config = dict(
    arch='vit',
    dataset='acted Russian speech (Dusha)',
    noise_aug=0.002,
    n_mels=64,
    norm_position='pre',
    hidden_act='quick_gelu',
    head_dim=16,
    bias='none',
    head_dropout=0.2,
    one_sided=False,
    max_grad_norm=3.0,
    final_lr_fraction=0,
    warmup_steps=1010,
    adamw_weight_decay_other_params=0.05,
)
Rows from block 5 of a small sound classifier, named by matrix and row number. Rows with one number within an expert belong to one neuron, the router's apart. Each number is 500 + 50 x the weight over its row's rms, rounded and kept within 0 to 999. All counts start at 0. Numbers have three digits each.
Before each expert's rows are labels from the 100 clips, of 14848, where the router gives the expert most weight on average: "strongest on" is what is common among them. Only what is clearly more common there than usual is listed. The data: acted Russian speech (Dusha). In brackets: how many of the 100, against the usual share in percent.
# router: router (model.blocks.5.mlp.router.weight, 8x192, trained with AdamW), inputs 96-191
# up: expert up (model.blocks.5.mlp.up, 8x96x192), inputs 96-191
# down: expert down (model.blocks.5.mlp.down, 8x192x96, transposed), outputs 96-191

# expert 6
strongest on: emotion: angry (99 vs 18.5)
router.6:539498496548536496557520414547447569466604504548548461438421541569525573478469571522550496483544459480485530465546559513511554443511488464548591496415512482523507527558483606475567552581495493482565508537435507536420544501454519510484567433399551560523550552415601584534406473519515518455
up.3:486483619511491520500509515495391444427494499395480423555557558451546487533433530506508502388497539511523482475462416611488483480438510412507488573501452470411525496558499481420528354552414504498390528438451481505542552456491502528455499498577440487477526507504489476478535568512539448495
down.3:531565473508343450478445489538498541547518597567512425537498457464519487536444444500429570552567494438524511496546471481509510556529513493468425527473546599441469526477488469533539534543516464457494523576452354447478512461533499410515566540461581520484445518548489482515476481456489557521
up.4:538551435569582575500507483578540543448542466561467481547508530531471492453514498473521519604414469509465521466532515451540544474493562537461442538525501471613478532463471502525388507390519515579513568444562568527544452496515454500504475411434391526546477427422556477526425544470498546581
down.4:404511530488481533457545454536511461513483516473520560527517533462447502495514528446469505505386404447486502487460614444588453545365459548480485444503487548498444491458455465638468584517469497514530477466509509395500556551497455483471569504556512462454501481549477509627512443460507510507
up.5:600500524493440491404533526432459498517401454488418519532557527474467498484553503472454593465535532525510437516482572506550464581466446495468497521489518543591576485614553551547559482448512482461436462494521530492459407521377456492430529519508539483442557545584505475489499350478510440572
down.5:456556379442422409516546515504466516474526491471444409531532527438503561461489538486566478545436497423496522469449578559450492520530450468508436453406492549493510446474434501533538489567545560487452484591430497457474477590521449483526429528558487478502579519512474470573470445569470588470
up.6:542448558499426535459476549478666466516468447425540518551548493559523437408430473425486447516488504442415475452591561572436520494379564432445479451489515460520599489545473477432551490503509561454441517511540558416406408510504570504509525488529526530466457455475512592558489481456507441502
down.6:446438605498479424536631548497508587541534580459472561563470543534510458482478545434415560419541598535500556484507466533566600372464513428549473446486476537452482490534428488479532530496622516451518557512551510463475497516488538515496532555554508458465577593500387596485473446538540434468
up.7:462403536496461443544513533556547541481515546552498577420498497482501474537464528527447578510451405518516440477539588531537366415578576587445434486517447474549452469444412361422547513516481584519506551519556539522559491482469468530425525452419543403502549495498532525565594511455520522549
down.7:503528518540443411506432526457559451495618554474515549549572500518455399558538460349551409505460522469530525514461481507553471482434516421536558418551538409594545498376550518502531573517539536522413627480507511520491561516571456548579542457572423566491465574535543448481552499499563469543
up.8:508476417530447435565577523457490387551530508499440528514489576536438550464440499507493573542494488506496445531474427393506557447543487390509551588492410594522465457480530545491430494562523510436631429456505499536403539551426456442468590531506503542488427509486511534526476479544528497527
down.8:457539407473534599504455515479510518484415516550511487482507510491481482531551506456451521475473465507538513492516547570446560522461498404450467487424461426488532374575529335475430471464419548522495464501393474499479425565510487519448521537555509504469537466459473482379472444542616546428
up.9:502406493469556543518492456440510354514472527532475527468491539536465450580587522380466457417472509444531481510555494546501507519493577437437530569531456513473551447490534483511533546471532511594454569504561540567433615469539460532520498471539541437429508517582511491537489557450444419541
down.9:481527566505490502491526484636552455398514470471547452521595525458556529500493540420490412497469538564442468474477405451478495445385469509497526525413540501601464453520539504589529502563520501523523457578489454476539482562495503493509618458519555461489503451511525417433485549511524489492
up.10:500383519421460463580455520539463488478512479544633451495399455496454507484491537534505642505497471504440478485548485589479422474465479512515607463534557498551489423523491515425487462526563455433454398549406495548397423457494469445490540513505469496570477497527558541654398498504486573490
down.10:415506581471521519556539536573536558479568460454529494500521509451478451505421416605500563451516562507469528586474499530550455494492475527491439556444476491475510555499600513479516549501484508461456515527437437512485494452503540602518555496497512461477563544544447568480483475546423580469
up.11:515407516455493480451543474476489471501511515469505498553393498622517449427469438434504505545590472525440477442464489457532568426520405486514515501509535560571482451561424432382526441521427433463589562504456473542462519476531474444504519530518465590463454453467488451537432461597555421517
down.11:504428542494541555621424509517437540562471509527540556551571570412562589462455525468547527490553482550385457461464473474499449473422558408481531465410481586454586443548501469444401454548480540559538514420502510537473534381501546502539494517469426467464455487523611465452501491583535542475
up.12:426534510510446476527507454505455488474558485475489453602500480387527418477531475501522588427518628567523567500534354434512568550494480475475519356462438495489488497468485492444485428476474534559459563426519541410557556514454572430418582550506530512548505520526428460491538487563527516556
down.12:593539478513560516494473493426527444484494538506535458543503491437482628566535564470481537484555553489472592506389534416464515533405416533465522578439564490465534507580529503560496412502476437470531620598339495592446489527502447516477449550462525556428515440524468471478463481485539466495
up.13:502510381507487495445577506522520478511528406515445469474491429468478499540438511486433503507492496456614464486574483461524438503501587497487514468495531401478484478531464453487533493482549524446443544482545535463432475552464516506509468477627452614467542453534511541535498457575507555400
down.13:534508434468568453492544581475494450502508547454502474539517537377534417483542560485549480501488598562599522504502485451443463438456553521500500555455416432466528595587447473515514507523554440500548561473502504521481490546465463539521523548492537509474473586547538547548607473446455443505
up.14:525523468590475475471466485532533648501485492470524484465539430447465491540426582506500525443475595456502473445531581535515481530483475595443438474570528583427439488458480540437498530536497540532508474506552497499640450420531526433486521491462472450468447559547526417454524452563459544527
down.14:473440536504522473467454449555555439563429532438527459500479516594486478470527494477500500449466544477564477577496525513532470445529604533508439473510504480583615517475536476466416585467485460414512530453492531411430436473492561503421434498515545478513492404455332448552516474514467439457
up.15:439515467517512477529408475460417518507526458494398468460374441469569492439507506414473521560498482442586481444426496509440515486403541581436498427468527481531519452471546555468426527480542608495557532489565450460582568535489504509419530436522573478490512510493490479450499548480513494447
down.15:518461497476488469526520547468584498534569622611501500597523601479494440561499481492471462472448509611470493526497431458554529518471598617463479458527460538457516598523464527564441454500447381502473503511408492513481575483488425393483546438535464537576468449498515504512545545421539529471
up.16:451410504533478473472421487576482536499562439508478493506510479511493400506452570529488511472403570512520631535487548440599602462501534497493494574515521490461476634479519443567457527434613542447409488513526477496464519529543441484549454512569509457443487443448465430436523540540512478546
down.16:554553487488492423448516427468566477499530486480430394554472559497511406510501399554475442541405541510588541490359478446526505456529464546478574604473567430503485441430458552536432564541603472436422555469465502444541455515521454474497485512487565454564524519459448486511484517462554523452
up.17:512540572499496580490502484634494478430529486560412483528574458523534484520480493498529515463464425546501587453486541566475641523487547393362542607463447482510437436484568539476553565557573534523482533506453485488533450515600493539487527455493490534483538489546535452422584509468430502459
down.17:441424517485525545516548581531513490564510510495440451596549530559487492500578545438520411474515453535558524412490530468432447420540456515549501520568472523467541502485472444519524485495631548551429547391573503553492467545456495494564545484551632482492522550535541629504430599479485466502
up.18:534447531523525474559493472553547511458498408453514489543411530598500659521594467441543523498511429636509494470537554541603574568490523420516542571583503419497549571445453523485437481513477504497495575495429524489531469421484681487513410549502521461614518514526406473530494473519525503476
down.18:506504474557534574431489476384490522502528509521390497458548561474543390567417441576478493516526545499542581542496488553513418569553506452552446441511471509547499459505594456581421562497600448494531441477481492461434481564593562479516548469400461525535516480543525450505376493470443523505

# expert 5
strongest on: emotion: positive (51 vs 18.7); emotion: angry (45 vs 18.5)
router.5:520466561485563556498465478555472524432618527506535547549417570571492507468468574557549464529514535481511432484513499451481446564454524458473573538446553443538504557543466414487460451520464602562533597474512434532492557455491533517493577447434431530523580558510522559576501411564525427432
up.0:527469492534493443414594439510390456482568539447492497478540473603551493413506518492568524525509470463459566499480540518523489518440554453423452510482520487489547443545492597599554432489489511466537494459422487576513527554586451489469535528569461534494529527545491508482550484516492441467
down.0:448509524496482550501401474514623569433432488527393524473519554439545535524535435498506533503489531522483484523448568520470519422560431550561463473519454531472468444553455592493589431452540531502505553591422444382477505406438491451467525439513531553543590575617554573529434563468459443529
up.1:570493421533474524439578503496502425596569476497490526489442444384492489464488487493508473532507470601421509615527539504490430464395493377534449609503478484543475577502455514567504469545538524489616498442551510468550515596576520518474547472533555524476506539527513419489506533509546452577
down.1:534510527473507599473543509500496409450461422458559578402544469456518477465561543500542501520464461516480562427525534513462521484515499451492456540543500598470561414459514513510583447447472490627464526479489540510567395543502539413462533449383570416511449462553497422522475479514467492640
up.2:435526577466555477514516505473459546478527492502403464544498573424466487584536455460513487429491526469487475565465462501434459580544520558478525537461488464538454473560537468392466473463455600517478488552462402512435506481404575535472439517482564471530549469409447499553483424427548484472
down.2:575442515494583468571580494513511511517455402603479596531509456474491493540543448442545593469500497447539515419541526514456494439506509464469479379515563445514527469449526486531447552474598490515498574575592456542545483449512556480434608474525513505558471397512378419468566480487520545506
up.3:517532486586508508511492545439507459462462479473500500527550575584558515467643506485513497543592562456498406401474483446482575523445549504532403550445476536515445453499493460475539512523522446502469515567490489481497419479483417468536451492417366554525508389485465517438623490551534528516
down.3:437445535413525481457511441515492492510593549377451456439447437465521554575450441528458393506493503619564546548468520483482552466541556495428494519472539479468528500527584436556520531531486492554534561351556498455573468559492475574371503535409485465535465438461482502513487538492459469445
up.4:466562536548491528479522489497494497480510585522368522458508548468571521440417489478506486433463572479460488488492367494514508515442464413535495423567519528511539470417571490472458571563482509537505557442549401499542505481560456564399489493505440608434550526504491489475502522516540422473
down.4:586446454497599544515458407438524506466477506416541529521560439497482563571512491493537468487492379524519542454521427440526453565558434541450572521527558545518517534507475445492524457465470502531504560503525538415505430499410533471548540456534518357506519460517394465486531517571427502405
up.5:578505483481545517465523470548608517570489497646462533515481451473380482473501508484461561493462419513538528477509498524545510487464473475543401458519500463542478495500514491471421441541516499484587569488439428534483553506463524490530560488513466448423509519422581557542494596466428452467
down.5:482493523522489483472642457481412561527507490508509531560481500505564539542499385556516461389416555493468492504500501500467418550588513477447531481442467550476435570517469572504461373487580459566508520518434527531375470431593569569450512481462534502395520503547556521429491455519531511509
up.6:520428538464516427447525464478491474518459477572461521546471457537536482457503442529544435536489400427389552433475437548553616453422500447559542569482516460451520550512594536520454528416461544568403495467502465485452469470587505470373496487531498506591561413558499512475440546582524482508
down.6:533552524486512434493452543473519658540492512497523492566496548463471506500486583539492491502395541508481568523481585499468463565615499411453474519471418552585479531544512474498555490552541441462504467505457469441507535518460502487502440516483550635431461653509542562555538470549450571537
up.7:435514553486474499463492489440493483572544528393541436481476564555549453530494454537527440474565532489471480547503501542474452635475558526379554494505585484545421543530476499499493475541438517562451587422446529427571514528538492458442518624508534532522495464471423537502465494501526424588
down.7:385529565470508419521506593446529507564566466465522563560495557455459488541501524509519471528540604551568444530606496555482543487432539531514510515433436502359576600470482553511553468530574503460395600427528538478491468540589480552516466559454583530587540471453359543556495465536452467477
up.8:505517426427442527491460430501423581547518451423551534559502522537455461578485445493554509517553520398604550593503566466442518462586620475473617407582401595496483429490492475451474514480565482426521518492478482496507512482488535560504443547487532485464569431518493486473476413439519515466
down.8:550556520452471449499467471392435466427451505393489464393461547505616506472515552483509540520506623558413485473520538562465611494620499459495529434466567471507511522456526480533541516449475527447502552545528529491512462437545490513565468455546498521529464561496485526456470476451445583519
up.9:456450578505440482540489488515483441449407509527415467665459514535475566485503533496602544633532500482474505502470523492558521473480468465536420533626509486529528495500479440616536500499520490519547472461443496500455525595489469429583513408545445497476550422482494496429507497460400447446
down.9:375528540532579442463499455457509495490539502510597469471457525473460438463498424471484524491483481516486586506548419430542520521525450521525484475485531468427449469427512521486564612501524406618518492490556479596560503432475533554439531432515472561528538426497539365425491522528418564493
up.10:561573518478526496412503391527469578581488453400515500517418440510457585503487515477445563480486529530439558460518476434416539567538451552471513368452466440481487555470435565422438494523471448587462467392547495520433551419534540558427447478532538515561501529502456574449597526532485468547
down.10:500486450571490490601542518563468482443520499472523500532495608443548479570572538444553505420479437550503498490461549504542412489534538440488444510459505542549528484516485522523550382455538571488509451487422465537627631532544473513640545460493514531510533582482550527455475486460473526524
up.11:536445522523482469487562518459478513568497543502566482550550568523469499496461575488540548472445514584439520527491587523553468506475444481531513489497508496476449466563550402464466484481536554504567515583379510527457443545523488421467528469453461401426544397463620479462481492561575488406
down.11:460404518550463492502517462543501576516537383467422483528437494505477497511527486486435411548431415445483433489433446521518533457390484556432542552523442592563534427537405510515577526495505488422604458419460485466523478508419485569476508593564564485515449520483513425460441607477496457504
up.12:483537564536524548484589456513449536484540403522404534579640431415507425498540538446489495413490477476448424476466533541565501555572407473493506358484513533512540618516478500468462476494509488480571528513481508507488503527511412496512460599582453515531558546492481432546463487392486471456
down.12:483520402460512489534517562538586502470506450446482538495498510574529509584497500547486515666533460530539572502546482456456477441475483593476490538478440509554472509509555513492426498524442577485456517416509472570484443394482447485555415548538492524455435524540469528447471475602531473565
up.13:449530503508506496405502494559659478461520553517545519496513489472547473440544514546445570421429499527463473482528566480484525501637499396535522551559392662396545564527519467486547449520511457490441370501519501490435429525558475447487519553565476567467522463522582454533412547516449473475
down.13:493586506589433520502440489460536489486486527576581512517504543401467538453541411467403490540544436542461543441435501494541515550482490522515497498499526529531554417445568621663492425518482471456482564443453535589548426490488432609480434431413491475444467514489402465450537471446394497551
up.14:513460479537475482539517435522451474500483510434520524577566458543469580418442570547535526574453499424522440445559443557479575423439441515521517438393466519487560518518516642473562454512469571505512498463436538559526438538463480521334584385458450562479488529420543548473434498523538481427
down.14:489527601532452449491442544468513564512494482497474431612464482497450525464475566556509531491405518501492398566503526460498454467485451512519469488496528571438527522462546451466478546635502527424536486463479508528485566378487421522490566520579487439416618520525480476517369453554475481494
up.15:588492432453527522556552396536447551492542467513531605552570548449508565542517556487528504540509459487464562534575501512524501546504518533534587434520547467493591493515502517440479575528493513451423468427483502529446497511633535471560442476526438562512480539531601443464438541567520518622
down.15:452522463500440431471396476539488461602559516482498588547402527588444419449439553554547520520546533594525574547535564454589443534490541496426461606493596464483445555511432526437424469486576532494566549514505507473542539536418463521515485574520471475442541507501440505539469544506440503521

# expert 4
strongest on: emotion: neutral (71 vs 35.8)
router.4:557563461540556554467574451550468404530502464539529494501527435447493539562462524557543415466521564481488530501487508506455439494504592464477527593499489514553482540544442448590484555586504449564536539543570530551502584484458513516574566489439506427558529567502532580584571454528586494528
up.8:465504469520512472488479442555517434562486390454467503536536463359525456519572493439522488475497536506563458476536526460505564531459589475469502553490479442451477459482487501555532452454462473539494541514554490399581517503534561533543482498484530467507490471544417419487564513491423520578
down.8:496517513450475510504510507390525511478520496542476489564441502554504526467452528547554518498564449398419460458545510490578486490467491476515537567453567524538541508571498587534479473442500525458603489488446438528544521451477535524497514461474504561506586479488495529480426433463521491551
up.9:456484462512486423458528502535465462526526545452448498525594453487456446499530494471504535512474514491469515551614484583406532470486514524575523500483538466405511585505552509510427523466578465523594537477533475454468414513620420433446432469540414523564438509447481473572433475495533452463
down.9:537543559531584441420590414478521480530474499432474489500466432458474495422526482454490577593495427493437546498526455527482437517544459420516551556433479573512565559506455524445410588478539463495414516557453414462471452468500534533465475600527515551457540559473512487462412478480471527554
up.10:618540443478463410447614609509517531513506526450503537529497539533531512490404476504553537500535555471489542512506478457503550481531446462491584555442493518605503532429503469469521455444475453489525530456473480424480562512536378477463613537474559534481459564486501514540430545405505491589
down.10:518502506486460505493555484531404538549525470516491458501552485608584483485456524489434532528504490569440472527463462557566446499489496488532488477448600509416495489506471627543507500588598437454403475422508578484489491449637523506449497478407460484501490468511517560464463470412546486467
up.11:492455493475540467501462594556489348505430504422542466528642518417536547504470540543569476441453527485518468511498557481396446544563460468443544502449514574573530494441540549487415517466570514476514487440473543405426458456570515483558519444423571540559593546390545464505434503474513462566
down.11:424564510517497517466559474463556558480526498499454554444494507562480490547444486507595513475529515561483523456507548532529543582533560438447573484492492505431510436409466551490467389488551481446426455415475440504534482398483451546566466506464519494572473456474506575527482513531495517448
up.12:397449536578465491496577483500589421506557394407538509687516499508502475566419483528515461585473540524500409573513467562467573485540416522547494521559522494462518514563509503489526500385546471526417410507483483565506558569510467395521432556515494582434527598503478481436520535498528526515
down.12:583493482452527472541468555501607480486493505484459515448506557543476557452494485552419493454519471494506554580488470479597436442532492476460478548557547474573531552533485460470537494570498518430548542499463494394592434463512565483487433467460499485461513448476485489501421423482491453466
up.13:432449527526500541474551494504533439528576534480437536378469505469514504580526563518644458464510495563509512477553415440562477490540540524451457498581454585526560463456492495461514516539538515588569624401529494515515550442524496586560491432526534383498520467380502451421468491449388522419
down.13:529461540489584476535415430524500556461494587455528575494465533455564490524616477599524589495492513530473540515481592470451578459533354460484485420435465515518346546499553475536436533527475538493510446536380431488457497446511490397466597459506558580518451591524449456478521552559489441480
up.14:443489520454549530549520539451517490507500482452495533495612449385533456515581478460482463461495579494571544474505549485449611520492409546451485472547434468521491510487518521547524440562571454527455491481570503499420427424558571549558485502592488470522581508559443534440569498488479454588
down.14:562571475560539486477529489600549437605530481505499496519412487529541481545539480505509605454514511489577548532435574541551491500534504543479486476512568564528540580491480542416484516472519541431565445469444513542557550461448461496520556535540467510548478530429562494451494364427555515463
up.15:416516439534416490479580470463554437550470506433469531557490468457527494476551460463454495434556521543519501476493495460441499497509508403464473559505431581407419560478567465589565477398457502560521511450569485427495570522452455461432423385418501531484450481517481433466460533490488524591
down.15:597532535560585473475497430527437609473466510584495522537535648526530495463436498586530459479464493493472612517526472562558500428487560465483542476542464499494554497506509524543527459533504544415606467552457418557542462608508448429470569524562443595491511469448511477445455515518564437456
up.16:456524573599532426462511499467422491477498525496407466559512504436485422466490545430535492517496544551410472467456435517561573472564487528478539557459579447527480468450443530583512596477481479496476480508514556512436529518455461531473466432503586515606403459481489531443498497529505517483
down.16:463512434550547453611440525444468403531496574553538491502520509413470505510500452443558444514461513463460463520576539532422449546496568427474474596474546560525511489503592483391450530506564485560437455463538444510478518464409447466406572528563546577562511491512516477479567460505464500412
up.17:530518537417489537512590484400443462588486523530549439446479392515484560549423563486474532462486516452547522503575591512534507525415463472426421411546495550543470520472527483481543445508559488516503561480461518494486520575393594555485413455512550447479427568477488425476426474490419524574
down.17:463477512548515486449494551372519544455525411463588537451522582528601433520605521464478521474484582526422518524395593421478450484556522490484536552521466563472530516425541472498452522441640501540423549570471417470476478486550523508541602515473579529520518475463483496510474518502546451560
up.18:508439522427518509486411508465474417376571538375468435503532501454434443532524560462478460453529461548467485541489522527484499412578488582469517475504478479586518447562551422539445497570531418482570531466479550493471474531482439511467477493519517608414478501548427541478413485545528535488
down.18:499585401532520447448541519493508684469415505520534492447592511501510485540539522513569550525556480494520542474506577581571544401431455487472479459510500523503449521464518560497596473600397441464480505478447552490478461459526462558446587497405469539495577516446520460415525481539554554474
up.19:378511461437488492466535501502463450457498494499473477459500477413490460489563539477527505512417491484547521504483482476508619522387555419483466475522451504564500516525541530528510584472473419526512518419595541491450430562450449431543516512530521481576454500556597406469478470462461571426
down.19:475498481556574475476589521502373487426500438582529517519462455562483535518456444529512454468481542483507465566519565542423537481512516517465490480524416476404565490511626559558487431476462638547511473483457473548466443539530478534552467526430567534496520496454542513579546345528582465594
up.20:451541400447569501558496401456487566473433460453469511517472474392489467513605464486430481490494604493510521437417481514451492460521507478489508570538544488476471542454515451494429470505492443447447558446565545539467540564571469510528431505515468489489506454537472513485634470453485509542
down.20:539551538632561512510540517521599451532476455537492400605508556594514508480444543533529441500491464441487476433532444488524431515421554489433572550404540428487534561579526480575473555490561570545625421527483455493508569561484493468541504560449561505462504536556551441457579407475549464546
up.21:452466501483485518537536552490549471454419518513577586454477585476548477510518544558563489519455503491508533551563453548545470512523549428513564351546575575544491509505556470429552483562520511456487494563387408553435516500544475482568437504502489421476535478496433499478554491471504498500
down.21:451482483547582462446433472532457510599511511554623549563407496519470513518511483524491597507502495488523445514485447421525459442545490450476548517487472529502418527450442521506478526539513438519416498401500554454463517389438503560561536473484523562509429604459496492519465457481567479348
up.22:490521513505488523425489488518499472444515476492536477529533471352596481456488500494482481507509558443519406521414469447519450469547449557460469515529561536542467544484528437447523458458573510423500598470474553444522506465406443488522501429483519423478452517583467535471453424523539472417
down.22:558640509445544497434461452452464475428486538483510499544434471583543512469442531476468427574511390488479505551526509448474513580531493488471466522545505570533479468415469419511480416512501492434467461457644508490561469446556532423518499573597518415551432482450495484486536515512486630601
up.23:429395414574466465412538549559451473460489415432361552510479524449442514586589502397411590540532451557489396495510510459504512439541485461542434534542545513449524505535531468468562415552565481514466547470511424494460439502569510479472454479483585526469567590474498478564464529489452468428
down.23:438562570507526506512416541520543499449569553537528518565548470540538414562507504445498541442449529523483482452544521529493596547516527428455536494524471489517571501459475517547505514503498467490408437447442539580444442518556546426555614487480391488508497528500530553584445491517557566506

# expert 1
strongest on: emotion: sad (96 vs 27)
router.1:559552488571488472515469505544498520587459527530578506507504556498475574566504541470551521474514567472492480496414487436516466520503580494431441505535490492571473470539467526546501450528576467558493496507545569568545491543385572490549475574570501457431521599466490532540580472465478558489
up.3:530453487519475524478469590511465540563502459550467459513500549538463473466463469565566463517503545548521499506452500504493488406531462462572432520522470528478530530504498421518518546527551585460504543475487544546535535410454410508447516404521480568519526442459568465544407414547555574570
down.3:443501444469469525542536489452517536433482553518533506526457543406518563492445448503428438516441556616418500450446482529520508574549490509511516561545422596488399568455516500476568532493436495495468637575490510420390540454505498484578499461546419502422595527520477414383490424554452467477
up.4:558560445589489533475565517445500485498466504582565535477506476559444556462441545465523534483418511503533507524478474462434481464530570609463491422508509537466475471454572474567581473533548521507462448484507508442568569525517497501537547502485546485505364588477461553544556662511460478518
down.4:403436589515577491466384556560533553471529611498494489468507516569460508466614470532534570548506475441499535519501484534447493534533495457439529505485425457472428549537407540506483524530446537493502567546571447540545555555456566520537386509456429432442524481378518409588503462496401544448
up.5:468555592597448501462407527508467449501490490500501422579514591423448440475481473472558496464611456535479553611487612400483595485638561472483420529541547430533521513446527592478459468466406392446454476518569536491549538494566543515477438482525435569520567601477425443500430554466432511536
down.5:511428555479550496531526580518475468509513533484513496456594544597406546497442469534441475487458457437455580442491615393505445559487446558435564512508489478514499567510462547589460589492588552510589400500528466454524535565460551526542505498482542511563446535625547511450466520583495431499
up.6:469538511379504481502525423532497361477510540433552575444469437549547456510483456456517528511445589486589489363423480536510468485431361454498465477456510538467531504443555556560517471541446474403373483555549509341422576527517506482525531403519516566523521458446495492491481534517550436509
down.6:543594509561539461452450586462492471492488537592523577349543541487537503479421558609570431465580524526461477587496515460406448463507481484474549400606463629498505460370429491514503456562484561450429474437505459526500509524528494508486508474520489477520478467450491541541447464503459508477
up.7:494499468539535540484434559524559422511440459450474488500490478459484491414570534519449555576579477621569457515426533553529454536479530503453436505490483491453449532469585500506518477447543460527451534483592543444566484502436594480585522550558419477490457469482438469541543536466497491507
down.7:506531592483548457491539513469564501583504464598520567472475460511639524527492465460507456489531511424480550569481468529508533493610503458566539403487528524489457585493572502546523555517473486530519503528417501493514560520477379578471471566513552551462496600434656509507403538466536500506
up.8:461612615492416472561490537586526444500469438465529537525488431482541586509519523493477601484523521478507470543461500575404555479466490433507393448516456552517507472553607405591487507551408468526511516417459549415475476489597460558499463536504509473533571550621495520528497573494514509463
down.8:404485507491576460506483422554533531527525485500466434469389497461566488604508446530481412497540554540491573518593540328413437568564390466466564515423564555487445504515485543523483520475526529439558568578455516526512545427464436561528410454569516474415432525492524489515443570525443566521
up.9:483527472528468548436508538378470446435452508463578581576505558473415508556552498492489503535507456517630478538524601463523501505444455489482480435478439530515522547528491489556571519466471463536437593498538555584537472581427477509510541503508465569560472541512545494405474445516472505574
down.9:502467478478452424499580415499513528546611575475491446522534562476541532357516574460522504359532443492524527471540455564530482577502576564504468512502455551542531454542477590414454462454529509420601501512455523545510525543546533486473613490458468443483476487496538497579581553549431503501
up.10:525556610516490541485463526549442462524459554480459443459437515558527524431446429526481516447524518435490457511588484524407446434535557550529401502542517379585535506482505528420455480556476492464518471520423503539472462510537572519517483515478423490529521595518520509498522555383426488454
down.10:523497539478488526398444607502465528551514525523544477553524508459595510431429572506500519577479517503562472536389498379463462533463490358466576500458443386487482546518509456486433434463520472539495480405568431498491579460436458480397516524370484503464539588489523439444436538468489513508
up.11:531548493588461493552563483440456486476415473458530512572539527481426374439473524434548444457564438448537476464586544472528472507461395594437493485535532484508496521535474503457476405475426451433512426540516570444521523468460416588380486500484458541425485433427467558500604508443490445569
down.11:488538506421483451548498455495531571479493528560485425628500465630413518515535472468585519531505468453530528518520529504496500495538481505533456507478501476472502457555508533601539555425594551461495594475524416473367481433514509462498563517472483546489546490496475544492515428486454498466
up.12:553456468526519486479606471480520442505529551508487565466498480642541600536513524528511515534501425409450512396507438489503519516542507493511466496479534508540517489437556436499524462449448432487516574483488510521561365498552503511507421464459551477514566470576507526533475369514473472448
down.12:510493456528495480495476525387371494466502459581571551398403487468429537481423526504501520459564611564480494499501460577516445618464417427443553569516463444485537485515440524504455496523549502519459423478504615525459493484423560508589519518512481480426534445555501447533585546465458537561
up.13:510460412463467542441453517562440485452465514432467496424463472424442479516506434488504470506498491446465476384494553536464564523422496598460577512502534489446474480399443620496473547497410525501541526583485521518515519501564383476437502520487548447515495528451420461452524462517486499487
down.13:562457434504523431454551467442477517393498601548520490499504543558481446488473404488471471516566556432611448549450516489425529433550485494486384485405517478506437475550536495465575520462547527505424456455563448506500505485610506476477594501403431542507518438559378555516532478543638449441
up.14:495567506458513452521520567532533541467591496460523520539440561529535479502538429405367548578485567522528507505498477345467532520521532483516544434493540507461501480435483519413484511517495491470444535480533529497418465524526552502459466493458496559492502542384519530467542516535476455538
down.14:448507499520456485461522515509491495453531574503536411446437478470477534578530570517536567541432399500624597494477559513524435533449491494535422447409500486489509342397495526548459462528402521510469413464584540461521506505477489480486450511593543473582519612451474552480539503472459566510
up.15:428513540436530508567474504449500440414440567554520498517593518459417490455540558462469491506507561587567446531443488458499478558495554505414527470527425507430493508515558488566569507531573552548469517506612516439541510515516425482581450488401471499398434490542428408520620541501444569510
down.15:649536565468526602497510490482505563485378604506528604484409495508450498493477497492561555573524453486531561589507498499494442470590503463550513472554495559536554501467481492480506409490564551467580479577428520505614551479494472461548461405523570533550449559509502445535492529528468553483
up.16:465500601424467557577475514458566593506517479512489518517491405508538471467526497513498476462440466478558597434520517523554569580457496579532465531421476511564488507471459476465550464508469516448486582440500540437441610539592470435458441533483512502480522496520395503587529540529472488412
down.16:408512485438434600440493448604572533548537458473578485425343538454527613533485507550598520552511513463544505490430461556538515593450593361529562448587503496481470504413410433582524539535539512468536447461506485492562479445458538498566484622456524483503468497563505442517520494418557571520
up.17:460608475419525506535424507517440450453535434424542479393430463546527435469541593513456477461460532520513506441470496533460473513440535512463538547526467483537508481525498352497454491506535454457432478484517394393505440551594448538551412595451495508480406504408483523528472510484517559584
down.17:504461542581472563503467375557437478550451364528487436542509513513552531485535524499533452516426505591496538485629478462608501468490437489491450422496555537485422549492529502448516449512408504472552531493460557504463503597375433424420502531590480540496541546491618409486446506579535449446
up.18:474492502493523463511588572583557496434408457407446480491355455526549382495424525587486479557474507515508477494515511506510517426580473515543578554496510532447519591445405505489504524466565472492579478490514565558485428439509508423477480480529528611541533580528558500470527444500470504603
down.18:475399501448423481510480435475538464418467455468481507459510509470540557485560595482438450487471528498501482561526522463508451511358490597444421468544470543502490584486520478524478505487569556605472502534458521474580471497573451500411602502509515490497494460534464501456495504473426512501